Weights of a small sound classifier: batches of 64.
Rows from block 7 of a small sound classifier, named by matrix and row number. Rows with one number within an expert belong to one neuron, the router's apart. Each number is 128 + 32 x the weight over its row's rms, rounded and kept within 0 to 255. All counts start at 0. Numbers have three digits each.
Before each expert's rows are labels from the 100 clips, of 14976, where the router gives the expert most weight on average: "peak on" is the class under the peak; "strongest on" is what is common among them. Only what is clearly more common there than usual is listed. The data: synthesized solo parts of chorales (CocoChorales). In brackets: how many of the 100, against the usual share in percent.
# router: slot weights (model.blocks.7.mlp.router.weight, 8x192, trained with AdamW), inputs 64-127
# up: expert up (model.blocks.7.mlp.up, 4x96x192), inputs 64-127
# down: expert down (model.blocks.7.mlp.down, 4x192x96, transposed), outputs 64-127

# expert 1
peak on: C5 (55 vs 3.2)
strongest on: oboe (90 vs 7.3); note C5 (89 vs 10.4); note C#5 (31 vs 9.9); note B4 (25 vs 9.5)
router.2:162158151129077125145139125159137026076182068135183112104142106117124106168129083133177147163132120167102129144149075088144100135127118185096146148097111121083163154158091151151117107174181190
router.3:123121169100088161131168097098089110126157048128200109133102135102109069181093075108134172210180175157119130138105060092113105139128150121156114122128127117121089156123126123109134103124140158
up.0:127105118155134078148163144178139140167151139139116104132131127182136176159112153099148129115066152102069159139171097137117138179177099159107137112148174149116118171130136142079098141107174138
down.0:064123094121161169080154077123125088104125153119168134157132074130109052106142162136127196114156117099095141151111113156153186126133180091149098196137117186159041152150169156136143166087110110
up.1:108066112094194152073110146137102120097031151159098155147132127128157048079136159089157157080133085128117134152081117145096119144156167169077171075157161115141142088034151170163207137130195072
down.1:090136105146122171174156117146055130160109099097125111149126192094108147043075111133119167134145140159084162057133103105119151113124119135098095176178189111191118167156153128101132145069090148
up.2:114142147148101081114167159155087097130129067104162162136142115086110138179069122092164146111144135139154136155108125111124116134086146063126144097152093204166199094106142102181095131073147143
down.2:120129096152178061172107159086133131099165128114083163094157139133105101172178158131172110083124132151136156150096167078142191163155093145128141100113114095134106110179166120202049107119155125
up.3:168087086171171158132127119132132149113066097155130147130069092125101136140143142128111152154113109117093151138162161106118150154125118064096155152112105136111148063169156102122090080084112146
down.3:100100159124115140105169130126162128164126175137109166121154100159117089129066086172174124139111136095146145107154164144175124143134098177155129158105190092149155149147085162089213148113149096
up.4:139144096140138102132091090082123104139176187136090119131094171115099156058137110125094116131169110115130177147173149149139110096107112143091108101141115126142142117188118108112147178121078079
down.4:152111114074101079122103097098177152051132161119136169136150089131114092156105138119162163175147107102105124158141129113128135095104115122141141042124150139152110159151029151068138176176127159
up.5:161173137129142145174144135125157164094152115173154083126159123206115110107150121123133171092139089129167178163147140128102120102110085185137126118187157071136072117096111087167110115122082080
down.5:118133155176161126130126155183120104025155133112133073159128149145127087187171088120165099106112080037073167118095118109136167155137151104080127136037085163117163071200070165095130119122123082
up.6:053144137067126144155139109189148096187183147153151115143133085118073118070119135127133162128143095213116146089090119116175107092105151150084117190076154182145163134108117086197129138105149162
down.6:104130092161130039165206169150158158136132100122152180083145134123159158174085109099160137105195141143098136113111141111098154116142141196104152116072150095138130115142115112188114134164173118
up.7:146217126145169142108189131143117108112108100117102197147102102118115136138166140152109110105151153133154086137168142125059097195132179190122124147135143087149161132141154104158081022111119133
down.7:186147128175114115107135157108102154105116148056125155150124114081135147134140142117146150133141114127126166165130139131125129092105088167117151168112102108157141133113147127186159076131124084
up.8:122172135119125118188147106131115106126089147085090097118156205101149096141167101110150118142173092133093112104184127178055157076149124133175164141145138095143133123207104114169090092137131077
down.8:118108096106122110139164113103138045167100114189137100184170164161111131080164112164127172040131169151105177159106177132097139084101108130121106155192135081166146144090138122087122191125097175
up.9:129143081119132199045153142135091119131135108071114095116076140150148199128144134121112170166145161135125107131116122152064131152143149197131129159074159086168152179193149157196089141134075155
down.9:157131158086096083109036117058135130095120125077125131109176104104179126137128097084088155157132114114206119141149114136097111132123121044151129065111131118140099094129133121129114101133161179
up.10:159108125208126084142141132169104099147155099145250117125134160110070056192117162122106152146093114110138140121124094102170142078138091109084129201137133158133127125096102138184111054212133060
down.10:204172145166126195188134103134103124145089121150191176157086165100141182130151112168169079147120081150158064080135094084140157129138174167126106117190139141137081116135112101155126122109149125
up.11:122111127094143170151140118174133140103107097099106113123146169116130066147140102102114159013052119091179144095182096175063143128139096118128122150138110119178161101171182116124168160096142135
down.11:051119114070121165103060119113047125205153133143062105098086153126192068131126087096142096169129139180060158154140069102139132156110110116156177088145131160120158131070142169114101159111184087
up.12:151099036115121164117106144162135154157088090133095075123123100101095100165101115127131144093140134148080125134141105072054156146157127175141166144146157144117154223149126152160139111130152134
down.12:093099094113121193079148107116095128123085112162065066152146101188156141154140104067097132126144104164112160120149142124110087115133159153218193102158155137144161141113188140173171135061109106
up.13:143142217144119103149184145119169122156071105100203043136128129127148100143125163117118126158035176133088142051166161154160131069128115185065154145096104144101151159108138099164113096164170075
down.13:162127128127121075135180156152140039109106092143135114103116117089111154114129143167109093130126149092103119140094138133154129079158153185166099138151150111059047145161139134154123076187129117
up.14:148156123087135159114120148127113092163138117184129114105135119145112173108129062121143138179162111129069129160117089137132158177122146213105143125139124100136144163107180086136138159087106179
down.14:118133155170190143149162108128088118154101135079156088178116090112132105121112174130142066197179137121119145158094086103179054183149111097147108152147112174190111126082090130141111143137128175
up.15:105166161116175134112117147177091119143111107164201088144155136088070095137131159162133118137136119160090126148143137161116175162190159157063181073166126157163136089084116085134125158142164143
down.15:138105145116149157124133108131166143081071147137077124151154109207117079134176133033085119135177096111141110156146082122156135145129074084140164125136133072183199129089107177160130105110168150
up.16:161124127102176222114061105112096107108121167129132185147171162110107116208107137152138159073088120116121132112149150114127166086100101146086116152137138143148174115148155102152161139148165134
down.16:147096129174101096149126142135118110188067080150134092112102104082113119148116079120076106156145093199135093112164124118163152097109121157119109162112187059113101126062132151125168107101134106
up.17:130176140117153144150138116119124097155166143156169083174108143069088117106105175129088126154130129164146134073071137171167145142137123142103095152092131115096173144161122060070119113107145184
down.17:136120080175120123194130077122199109122117117122112198152099126112116094120104114123124123145106134078134100089083134091093151092142103186149122160099107144193122107188120168194114060141091107
up.18:091104152195115050193126085113117095113123149141076167168131135152150157098101131120152167099122117095165111127150143141091177103109135161054159123132124125088065110125122081133122148122071165
down.18:137144137092070144151195118074137088105133107109132129106145094119117085128143104115125145121134134190159142154130139084164100112136117084153127175126080150164165173111083146049133199113097096
up.19:162159114201097162122131127154104117111129152151104132087169120077123126119138124141125120092067102153099173122133120136129137154071094166128110198082122201113129113171085165156143079108164123
down.19:065177168124076115108055110141123186161135130124100176071121178097142161112181145138067112175169136139081084121167173159155103093117083184162111128107172140135103120132148074139126143077094092
up.20:112179173111096113148127149142160168123101072140088092125161201182109121132203127111127119056165147150132105123129138169232075155103115144172125171126144097049095151133087131160138095135120081
down.20:124136127177105156128139120161112116089134117097119195164104100094132168124189168165148193194192137091141121108101127119111133119147130133143092178128063158186135112133158135124092039090098177
up.21:119182182177111105140167132157070087185132114168094155100184118152179087162138129142141092103126098148111096155134159124149083156127141134110107143108124109136153141158158135142177146151147094
down.21:129099063149064111101171138133133165108176127143097113155174175134145128142100142139079129122138157173150106127139134127159075123127023126106123172106169113125124128166096153093146132097127176
up.22:124146075183142117095127140113124060081104101109181169118142115108098151146173169164128104100134137149139128196188153139086114150160146119149099162143097091135140148146132097164116075163111108
down.22:178128156115153141144095156122084124187141168132089134147132099166181132136088106131200118081197095096126105216149111182140089102109095150081112107116117099092117125138119100193150089134106117
up.23:176131127096135150066143150142113095155124131089162129106118119138152127111150136111135140139113124147123179110202126172084042076116132103137057158132148085097104130092135086125102129148064084
down.23:081066149111186161164159149170110145153124152108152168157097202138124125111123171158114145110189128165135133118098141136118133152124084143110173097137142127139107148120120111127089145126166095
up.24:119094111138084180166113168133127140116100104110065124131114177118175112137178165114115090061095134148129097072121163178094139086143154146165166084104128124124112132072149077114139168110169114
down.24:153165097149189133122150163162147147104136134171112063124149171114157151115144178085095087128087078101127171105120097186131152119129150111188179150192127059098086084099099096121130165071109050
up.25:134129095194165128138161185119086147101161115138059095126163111091120135135183138129112113138133145121148151109071166149129141111120097103180116165136200136170109089097159156138101207106104081
down.25:110177128134166107120174109127041147125179116069138154127132134117074141149158197106106127168219131050044133157156135149093120151127145067130140126107118185214132124150168126114125137144152109
up.26:122137185158129175174114164180129143107113126142160085123159159100115132168126118128131122085066110136159184152115121085085121115102119022103077174090144113105100191126088125157111096147138120
down.26:145152080114191137088106208088103111182174145162135046136108076120141094133107148125073122134081133068101134094150132083190143136111116157129108104144159156103101093149182068147156133161099121
up.27:074101155148179135035108200121205125127074135107062182147169109085179083077102077127163129138117136156153119160130119161142139122116088179124144052132125099160114111103099195145155133105150199
down.27:140071165125176098116099161147081111125087126107105149112148107159112088099130124118072172148195081100056122117142128100170120196128138108170128088126144087125136101128197097174081175107116142
up.28:161115175177162132125136175110111145090153179091131097143111164112100159180134150110128049071139111115103126106121142124155149096129127089167174149167066137151156138065117116078095088143209089
down.28:169110103083086149128081164181144132184089152106142128160096166106075128100162064132110133157119144125142121113186183112140121122143122114049108116169127172163210141175139174196081121155132129
up.29:129074150119127123057101133148118130137128176127123130125141149184133154127120123128141034120126148137108115153118167119092110106160107154078157160099076194057123149127121143121132090098102113
down.29:118103136096127126129085165106157167117154135125126195060131110096132160142121104120108108185101091107102127086206179133167175147111138098134153043155057133191124091098145130138116110132138139
up.30:102127106133116126134163123136106161114143098135198066127105080193052110113111091087124141168139102060124133152131124090083161146098179159169115126148125119151114121091151146114154155112081068
down.30:089129137194171126152183076152068106075145060098102136119102120160122138111147181149181100123094125090151165111132080152153121105174150062076166116128094209150123172116115152087105173147157133

# expert 3
peak on: D#4 (36 vs 3.5)
strongest on: trombone (74 vs 7.2); note D#4 (39 vs 11.2); note G#4 (32 vs 9.4)
router.6:114144142112132107199180112134137093171113111142141081092138080149166095177122088174126148139120149133152123120149110089121124151195145157063122116122094127096152165183201121151066135169172125
router.7:195171167144110132177186102110168137141112166196124081091079132213125108102198125116121147154102144123130111083085138136160121118158141106154128140139069116062118148195148172201096086146091055
up.0:117140141166151167228096136108177131126135105155110120117111118135164152127124168119115144164141185139159145128119136102128152187068063082094206112149115123136136128082184157102109133185149116
down.0:185134149094143141103111166127098095126095146119148116140154145137136138156153167135113098090048105121069090088137105115152166007156139109148117180124113153207059165155136104165133158098147144
up.1:063087095163131125152180098121121129124149148082112148123148168080134138069138109127130118120120181162081165140137122106168157134124115153157137108086153149150088104083067186140127116136070159
down.1:062132097163117123126084093091078032142136134100094110078152131155180165127139165124111071119103140085162141102174116065056103121140142128087142122130160133123137066139156109096113094113130115
up.2:156099172171126102128156142131161100101133106107116130103140137123130115130115141128130125136144161120147133126115141150201148125153120128126099171132056143164220154113129108161131102111159177
down.2:091128093078098136096161174131187170135180124096128159187122121167148140113129138131143092150096132101145176117057088158126162150109150180113117092140099077150106138176156147093218172123139128
up.3:164113112066076116175092080103104130082097135073105172181128190112123144095128148160102044148077153131186142101115092132108188144135108166095132116116146137101122135135127100103125134165125131
down.3:075119165128105191154135109193152115149129137165126144121131073180103121117163135097116124141138129137151100081067113109196151109098096129104138151163068182112135091096144116108134191080085173
up.4:093133142085121142120088139154115155183074074150126194110134152107109137103066152106107134098153110164143106117122180139112106142127130175121124087118144146140140159168100184116124122139160171
down.4:173059175138181144098138140124147157099165141129112067125140099056127113173123078120174112101173212073127135152221135159163104149120123174149140088130100123164124126111088159134143186090129152
up.5:152130191155112119124078141129117174164170169097124133157099150115167136119120137114111108132189085161115115145144139146172077133089168095108076074172118076157091190144171062160150070150146122
down.5:104141128125136088137178124062114110155091088108102058112110081115120103169140110195179158130106161103125133154145148127114080123078110086127099140126119089140057158134140107104121137137073086
up.6:135147149106180100136121170092167142112119109104129167109105114153165094109092117120093210147143129063095156119090097086151107163076120167189161081149131040153093123078135106120129116115161131
down.6:152141124102138144062094126133123140114098116145181114093120131106181136138106142102090157175089070092094114112133086177133111133121143178075148190140070120152125083116144100179144100081115155
up.7:119144104132141107123124107112112128147128119093107136123079124090153158134149063140135164158175101128152115082108139158115076155098179107129134115128181113121211079142115165134178169138135166
down.7:114150128128166163093090132178063164193132093130080126111178085157128140150124140140151172121124187125081100056147113131125117101127111122137167141159122062146084123127157151157067202128119124
up.8:127129121107097163166131087150118139137072106094130101128129147110109073037175117117184127164114090119120091110132116141199095127124168070078084162200063121116149118165130131148161135155108159
down.8:138178129160138132122127110113217101161070137144129132124142153174065180100149101196118096117107185187122161170139087118070125120125097151115132128087159044199168123117108132118141154117087154
up.9:161108121167160052125154209139139161109141145119082102143141120124179135155128176171081128151147122103123158134153145134204152119059078157136105147150153127157142147146155115120129130126133129
down.9:190095122117142140123119134125146063170116104202122123125082115135158169134081128107128101110086034181167156120086152080129227120125153134141114072093144130097168127126140082170178158100112189
up.10:121118076126163187062118120060124147164103121139086146173132148130117112164139105155111101110072114122175109113125162140134110212194121129080081107108106142138129159149173102127157011123166113
down.10:106106124099177075092115110078177146082119136132167133120167128116143150114111080070151103082163194176148110145154161130108096115151115130216103118116116043150114189090109163117163115132108147
up.11:118129082118152102071073169156146139125089118032075167130105125103110160132088114134134133183088128144146134172169131067132095169170144098112074124142123120108172149068165064112134153124131159
down.11:100100170100145170125103166177095182139191093143100150100103128155097141140134048114037129166146134123092118093146169128113138111089096160159119134204135097139137118127132145062104124188157091
up.12:096111130203109126099141125113149118140128141124110142141151121118212107164147139137115167145116115188136134105162142071088104125136114164104142164087162146106065135063172099095160092154130124
down.12:073108076077108187103155069125064089102170114142118119141156108083075130214105076140144147105102132120101128117131122141115118113088110121078131154069136154076131125157118178061122101098146161
up.13:139153126087092136143126135053122132089102158102115101112105141179183146136135170216128057100105144080156158101169102129085103134107122082104096116158128107152100220167171159168153153128092132
down.13:089177138125132112204116119188131171134099054106097125112121171129091135113108147179135070120164092106135131139145168066137128132093134091148098133110061207109082155126164178158098127178101138
up.14:081119116099106103082148169097175152132081058132158085130103155109143102130183099116125125167115155086152129071151153102147142136170116097150102193092098167120094146131162167079133112107108178
down.14:065099119196158118139182120129129041141142120179118141096125146114098116098092128120139163092148151187118114056125154138142097179106195168136141116121132153121064131116092140161126165167120093
up.15:096132158094145135134111079185160047141137063116111171146132112171094165116150211151162118154091125141129205160085062119102137139151149112120150130161161133164108203087109121132113145152127071
down.15:050118120102139131126101136091129166119119137183184058160159142107159064174124138219138078165120174114147178153118174151162108131106153120146197095087083150111171124159141138116084126108139113
up.16:191132081085181073070106137101126178098087125095169143170108142172105059146143031157115074111115132087165114116146130117138156149155196106108113160101073101158140118086114128086120170109156166
down.16:137060157117156125122170066135174086109127128145121161132162109171158172113090088119158104111126119146121105158135208142123136143115129065117160131144184180152126088111134119102098147122122165
up.17:123104113076139133120087100157138201092157153080115174062098114194121117109145128139135133104136145139128114129143120136190113129149145099137098115053150149084134150150106132116198180189105199
down.17:132152095121107095124097161118160095164169140141105126147134142082114103156132144146086131170162152077195107122135123145185169137160156123082107129102087113125206114119124097104149078100114094
up.18:156158122162136099183143089119084090157168152140160090179145146150128133171147108118116107156158123142151127111116149140155114156145107076116096155155156200103169116156136109166112147139113090
down.18:097146167163122173095108150151092101140147119096114087179152110158157122112090134153159118150053116150132183151155105154105107138139108045112126124123130136147071094109140170074124176122097152
up.19:062128076073138058147096135131065081176101072129136094149157076075135052151104116140125125139168108121096156131164096119136171174187152126101149115129178153109118175113127142096101142136154159
down.19:142082101074159178177086091144129121101080139110126151066113136133067159098118142160122101144148071103168125067105167054142190185177103133121136178117112112072127119097122194124134133114135148
up.20:104116146156194120095089138158168171101131174133153136113085116126067132128161108095175056131166092154101125092141125103126167170148130129147172113080148129081082098171163163139121117129116180
down.20:135094133104107107150143182109161099098140136162157151061131106105112106150082152174142091139171084116163112122089113024115207141088131109143093118132063128114171169183154154170175171171177098
up.21:105101123118136083108101141079067171167126083105116100130169120128134094127173120129126155186195134080162138082137102146053130145110100114113101140103090121143183170145082148100141109123092172
down.21:168138118187098184181086143154089104099121141118181125110138108097113185095078095158169110143061119127036173109106137124069159155105157077157130128160192112054071107120099140119148174193122199
up.22:126118085165145126068092096153055107102183127160041130103109094123140075129068174122119156142180133070155173068138142095105121111134145141077119101113160110189128124122170126110134053127140157
down.22:145159131110126143127117117141172141069174168098150126157190170117117132151136135138120113103119150147083171173096134110148153129145098097106127126116185104083174109180167156107121137100173107
up.23:161145110139152176176163148156068077184153081078187161131108120131108121127178130166152145143075114152139112110097137104072124132159147119148094136131101101165186096142141089132080151101123135
down.23:209171092111141117128154175115043162138182097085195049147110141102152142157173121178125168151145105130114133115122122152143111088137128138125144085143129104089115086132087113168094117223094187
up.24:149168135114101126132140074115134191000173110120125106101070163168132106081123147129143076119139167120184099074106120112225092163131129040049153138101116110196105114093102154078152203113154129
down.24:112136126112089141158075137141123158129093149105112151096153165165128070086136120126111117180061116082137097121154167109105134065104078120119057113118130157182099105120180176138106157075142152
up.25:165142131125134083165068111155086121109129136119158092132125147111132087131162152099145163158124060145094066101148152127108050148181073143122130131122120144146097126137167198093160120149140208
down.25:143112119110141154185048134164095085142101118110096125223167083104156107100172098205124085133091139112137137126102137127147120139102129122131132135115165138101142090111079073139153137127113149
up.26:135092163154168150205106164150093129164139148063202150106178134111065075149167094138114149102098098062088138153151050133062123146117171106164113121134094153150046179160142148127104193083104135
down.26:171130116121116179092114135163067061115104105149111131129138183139125118144117153184061077119126173162111159106135137122097103174064123156138128171111109138113155142142159097148164075134132158
up.27:089113115145155165143109133124112133237119103084163044099151141147093067152153202136126143167091102144124091066155099137084086109121157147094140149167089129135183098108151105176080135155130108
down.27:120106086142177090106153165125170141100122145136164187107159117124127107198167075162120105107187165109133168150154103120060134089123092115128104170118163080112103157143172132087114104097174113
up.28:120153140160099138144153135090142187077157102140157125123175135134133084096116140162114098125109140139063117071109173119122146138126099152107105115137119111119122106103147094118116141107113139
down.28:108049092132104173119137102151118142163136100171142126107116173130138137094123159131131074135133131141087130046183173127138088130064196136148097168098118144143076117121141130181179131171115084
up.29:135142113152123147111102143131088160162140081158068145131185144151141206120127102125138084170150127138127086097086113098148145150112154073097154105160126094160098115086158181082135071116167154
down.29:095095161129140118063124126169117127155158127095099144155154114134126064159111129199058146129125128178149115128170109098120135168107139115056144137136094118219159120126111111154079094163117110
up.30:104155133216157129108166126078112097111187126167083094122146112117124069199150132136158142166160108158134128137146157113208137157086101057155115145118113178130117103139104136081143091129132079
down.30:089183126107121151125090130139146082082172127157114098182095137118168151149112130150111047130130082118143150080128127113079203161130130096109141174012166118119122120203142167135078133130086124

# expert 0
peak on: E5 (57 vs 2.2); D#5 (38 vs 2.6)
strongest on: violin (90 vs 14); note E5 (72 vs 7.4); note D#5 (50 vs 8.6)
router.0:159133115196146141186153123158156083081076097134134136119167111171121174130129155085119139155112135128114139131107137067081145127155149147134166140153119139115160104179100154160085113117130094
router.1:166152168176178130175121148189117062128097103120186069127174103139099123129078119125159137157069141119119148153094115074145151087162132142105108188138100148080145109200108125126114150106115113
up.0:170076124146132069120191155154133115126162138157130164161112107187088148156168081140117084114158093119112137127151100132101158134124126143125093189148156063101107189114116175146128161105063136
down.0:132162144111149117123131129181113163144089148064147108109194089202138161057158136168152152091124181177100119122208146071135170078140080111144147125187149141045145123093111092111091104183127166
up.1:095121138110140166162129117102108145194138149113156116117137137030142112147147184118141122139111147112118125123184100124179140118144170083121142079111133123136144133173180083159138085162131139
down.1:143210130168139128130138136105129165137139155134120124151164123139187158117143167162085195098132161125153149126152136093109084112117104124202111124166159128113092103157109117124174122135108072
up.2:099137134126128082148145165121126137092131112147104169155155109124114201128074172078149113106132093120161162113118129135127173088177116101098134214144128088082104105083092140121170059073187166
down.2:183109171091118099078159093114122136107192153059110098124084107128121134138114116176152110179154156131151193162095109203095133114143122118141092169120170084134110167128109130119127109120110192
up.3:115113099132120138115123078147095076139132099139165088084115091128096162106122075198141142177151144096117143141069109165068138074153111117070115192134157075133123068113154100183162203127122156
down.3:156123179154124188176116120197122122156156102039123143158117146114130103072155111106140090148193125121153082109099128138075102131142084114120093137129153159090196178147119129109115107133098084
up.4:099123141185133122122133188113169074153116110158154159139134107170145120094114093153131177067080139134144114152095112155060081175130102136093097137082129128104141160137109128079206136148130203
down.4:088105120180091119084150076133077109082123104100124138125069115161161129120132045105140106118169093140075136157091076128178183122120141152133129130096138164171056132126109111174086130201106084
up.5:149172146118149128072143156090119085086149109128160162109161139182143058124060113210156133188101122101127104113179121113187155148139127080102119137093139138137117179160151149096104151183114139
down.5:076178146143056146128149163160124156145103117109172168135150127134129172073181164135093195132164075101119152098123086166138111109126105173154146132143135104076168138089085099149133100169069075
up.6:045138159134123114157117138116130143062163153163117109176073084085098087146164149104146138123114144144117120101090153119156131130114115104141096150184121222182161141132158164150088095121179108
down.6:133096113103085076134107151141188125092119080144129093188105132201164143112109055155133183081183153148139145186133145094144156161086169126138170125144143082203128196103099134098048135164105071
up.7:127188156154096150127109133097114156127150141144123161100201141069137188150106157110131127115080133174136089137193109102092115093093113120087123187133123093207147156105098109145143112147163178
down.7:140149154092108155117174122108140112110101141121143164111120137153110165090111151131130149144157103081105143110083130135137136152117115137135083123125116227100091134079092117126175218080110134
up.8:141104102109136102053154099121116160135162116109147131136139120133135145114122120175134174139108087110097109134161172232133188145132139131148139093159163143156106083136155078086121211115097100
down.8:173176133156051090126124118103147039127121107115128148100118136134123045121156120134155115179117096148142113095066142130135059135120094137160135139094109147170134124209140127144126131201125113
up.9:170132099102085163135090115115129119172125192057066174156196160084161095138136120124106144160148098098187111099160205106198097071133108100141093146165125135207112098104167145169192104131175166
down.9:134109209175155094083150094053109200073136151162075122122084143104139151126140128130114141134112168167162183190131129143115123160146115161099114181096205113129110108089082108103148136042071128
up.10:141105109176092106135167149055108160042140089121171132139098143092074138124172079137133156133126129110142147172160131147106211110111113104124134155120125107062153142132106122131182091124119173
down.10:138127068142170141190140110126163103134116098086093127133111140178122109139134076147160162066077190160155177132071117118146128105134105139110139166130129134159153231122163163123100155183129167
up.11:107118161120116091122173153109113093089143158078128158128133147105113184158151085105135129194178061134119087134118106098089189093144126160100121119147113106139106126123190155116067088117174143
down.11:129192137166213113122146174133198108108122138125108150147175124122103165113123101157118091104159215143135124073089112122178180128119080155069132145142152157015170157127113128138107123153124161
up.12:169174136131176111101170166170150142144120113125094110113142147169127126144083146127144117141106083080087151156099076157186110099120121130120111137106099090146147202118177129098159119156092112
down.12:105108115138158147169194132096123132152160091152086085205186079072123133092108106089110081092149076115185083112112130108112174122152109119181131079123065135109140109108085108146148096148133070
up.13:104129151159105130133107136132147157130109096147109143144083089146094114159167158102141173104097121091083138069155126117192144130181173122112094173228143105194149152098138110125115173105141063
down.13:148066119107115149117081117063146166087182155110169117128186212091141153146126200166154121157120154189082218164208125140156178108138171176118139064151074203134133120151143073146103122156113106
up.14:155170140072080116066159123118094187086191106164099139138115197113161079167079127173101097131140153069159141119140160144100105100121107155095145126115132162153120179084254122167145119128148078
down.14:083160146155115151199142145129170127185083132137229092133138129115077178086100121121093126137101107118116129163138116177178078107099133125151133039150087133077162128113106093156064102134122136
up.15:121151125128152095081142144075127138120139200132100148173145168152113163178110125171114072125125104181123138108153140139144165113132104148151100111129128158108104088125195120148077169131116068
down.15:101156130125175148106076172131178150128132120079089168073154107154142162123099157057114151151089086094083105119089164075161128162081138220156162080097101138149162122127114197135094198153169194
up.16:143154133142127149130169153059084157133078093096111118141131143124081177156172150113143110128092091095141114122110085089134178127128101142101173131163149106112116132138148124123103098222174131
down.16:138095117148106112099090136185139172124139125098104044069159131127125115172147076091125208104122136138144195145197168112145110109164095133122145129096165148126216148129138171100141142120138150
up.17:107094171139137097123140151124123168165052174151141112106047152154171094161146151136079127134147147144136122100136098124107112111118157137144121143131153126112129100118093139126151096127147128
down.17:093115123126117116115070129114145123110088158160108081119091168137113158079131158087132069101100198145171158101142109154142106104109129161087147143166118084151154149147093125102145082094134083
up.18:146135079183153139070143122142118125118148178123092091132131146082152141157121127158128063074170088142111138126128208143158139129125116161129113125086136130102144122107089085120146146095131129
down.18:125134079157126136165098163137136061119148121151119104048169041085166114124087162117122108070123132147151095117102149134143107166192106075158155155097155135142188089133104171091159197142080096
up.19:159169176151167050104115142151129091128147148140080000143192093100137197119158097093143136127120161175137136122172141122153080174147120089139134143167149137041107131123097162107082123116136153
down.19:118155134089128135057064164158105121117133151102152071138159132135177098098151143137132102127144090175115127112187121131107039111120167199152101089174089115161154137070192115143165093106091162
up.20:162140138090157105141100110094146154166058133108089126121171164113122138156140133131106099116186074146106114114162123168112083160159149123116097122072115148112130094155131102078096131136134142
down.20:096107175135126119107061149172169075163135134161138140093192041144136046149129140142145097148124140113108086108122164078204119135047098164108129115160156173105179145135139113197193111165175090
up.21:144173228153094106194122115119130143115105140089197146128132103088147143129145107080134144133063153093096131171114143142176104124092113088097172083107177151070120148161146145108177140126157146
down.21:140094129084125064149119098090086159110130084112129134082171128159159045177114104124131165104138183151128161056154128115085168134195071133087136144076096146134185130137183144130104168108155150
up.22:072159056127146126143095150150109133118142130125135089081180137079108117081108175134116166108151088166139109118127093139126153192144134120082135082088087136151110146094117097088136161137113130
down.22:086185136140099061147139135089107090133132092155173110085105130071118134121125131044098110121144108129094159135170104112086110084119095136184146081134113084119074140132140149127129077169092121
up.23:082094181093117150168111051141126185111149096093113148136098168148107111143107194157108119166100100152135156166100178163090130137081080077140165060089183147134074113166090093140192081149135154
down.23:121115119150131152138088176117119161144134155116173127146091157152134161120159065075176065166115146082086107127129131179183125111155132189121144102154080130103117149166137153192147129120147126
up.24:159064115060081159136073136172122160159120065098112144127059129108193128136084146129100119117085136115112086138162125101191110147089127131105128118095135177155117114137093090172136135172160127
down.24:147118116144166168135121115083136115126151167143134099091146159149158079172163078132194118127138133115110130128091102129106106125153084118136127135097086153101159107163094154092191123095175103
up.25:150050119162107115150094162142155154101142178180113234117108150161138137155134189156094121069115092176171088109062085165151085127081133143144114107104121057123120147113130119147184182163097105
down.25:105128131150074144035103133149115115129161124112074129123118151100180163175139097113158123161147106170115165144113098118164134101127107139114172184134081144113142142142107166087104130113151039
up.26:126141145125130105114125115062144130123087063148146135111145132107142083119138120140141129150085108120098143127152157183171171163086104190168156116103147189134138142185148116077165121160086173
down.26:159118134136115125107166154105149101239162162154201132133150089114124079095111128106119148125128154131078146143127173130133151104052089155138091183106105131178127137114072131160232084201111111
up.27:154128159140153153128135092111151237145175201101165104115058111128094085157166114127155142120132148151137135131096074127151158145117171147141179126128110099097115145156108066079105124149145127
down.27:125120185036093066110101125178109080153111087078106076155135163117163156109170128151140114123162097124136122130137128137075126151111152066093107091135100156137143127167078155099133148136117123
up.28:109194078206128104151077129169117178044169105155040075133124146103104112141132139086136130111077154118148127143101166175188132100124167150098128144131125195114156103075134097142163145104156132
down.28:134136153112117124108168151089095151117145158134089085150134141133147068070110159236176120086132116119149111129148114116204122131133143144175082135197119147149116173107107117134168143148133137
up.29:149164111145099112143081087101122096085114145168130092138185134127102071166047127141139119122141143112095137085208168134127178141138159091134078152136176140121076137147197164087113136108175118
down.29:191083142089066184088083109153166140151127098107144136104140113144120109142147115074167175156123112098133059164113183100140132155122132103104138168126083102158181053139134164144116097060057213
up.30:155069113100148105126151122161193140126107152106134160135119120158126137100113118167108127134107066114106115067164134128122133127175137135181115129171109072122083126083171121131122206152128130
down.30:139109113136135150097092110163094138121147103084096152136141059143082086128140188107150085206127147119094148039124091111125139147155146099142108108098107178156118116142125146135110167098101171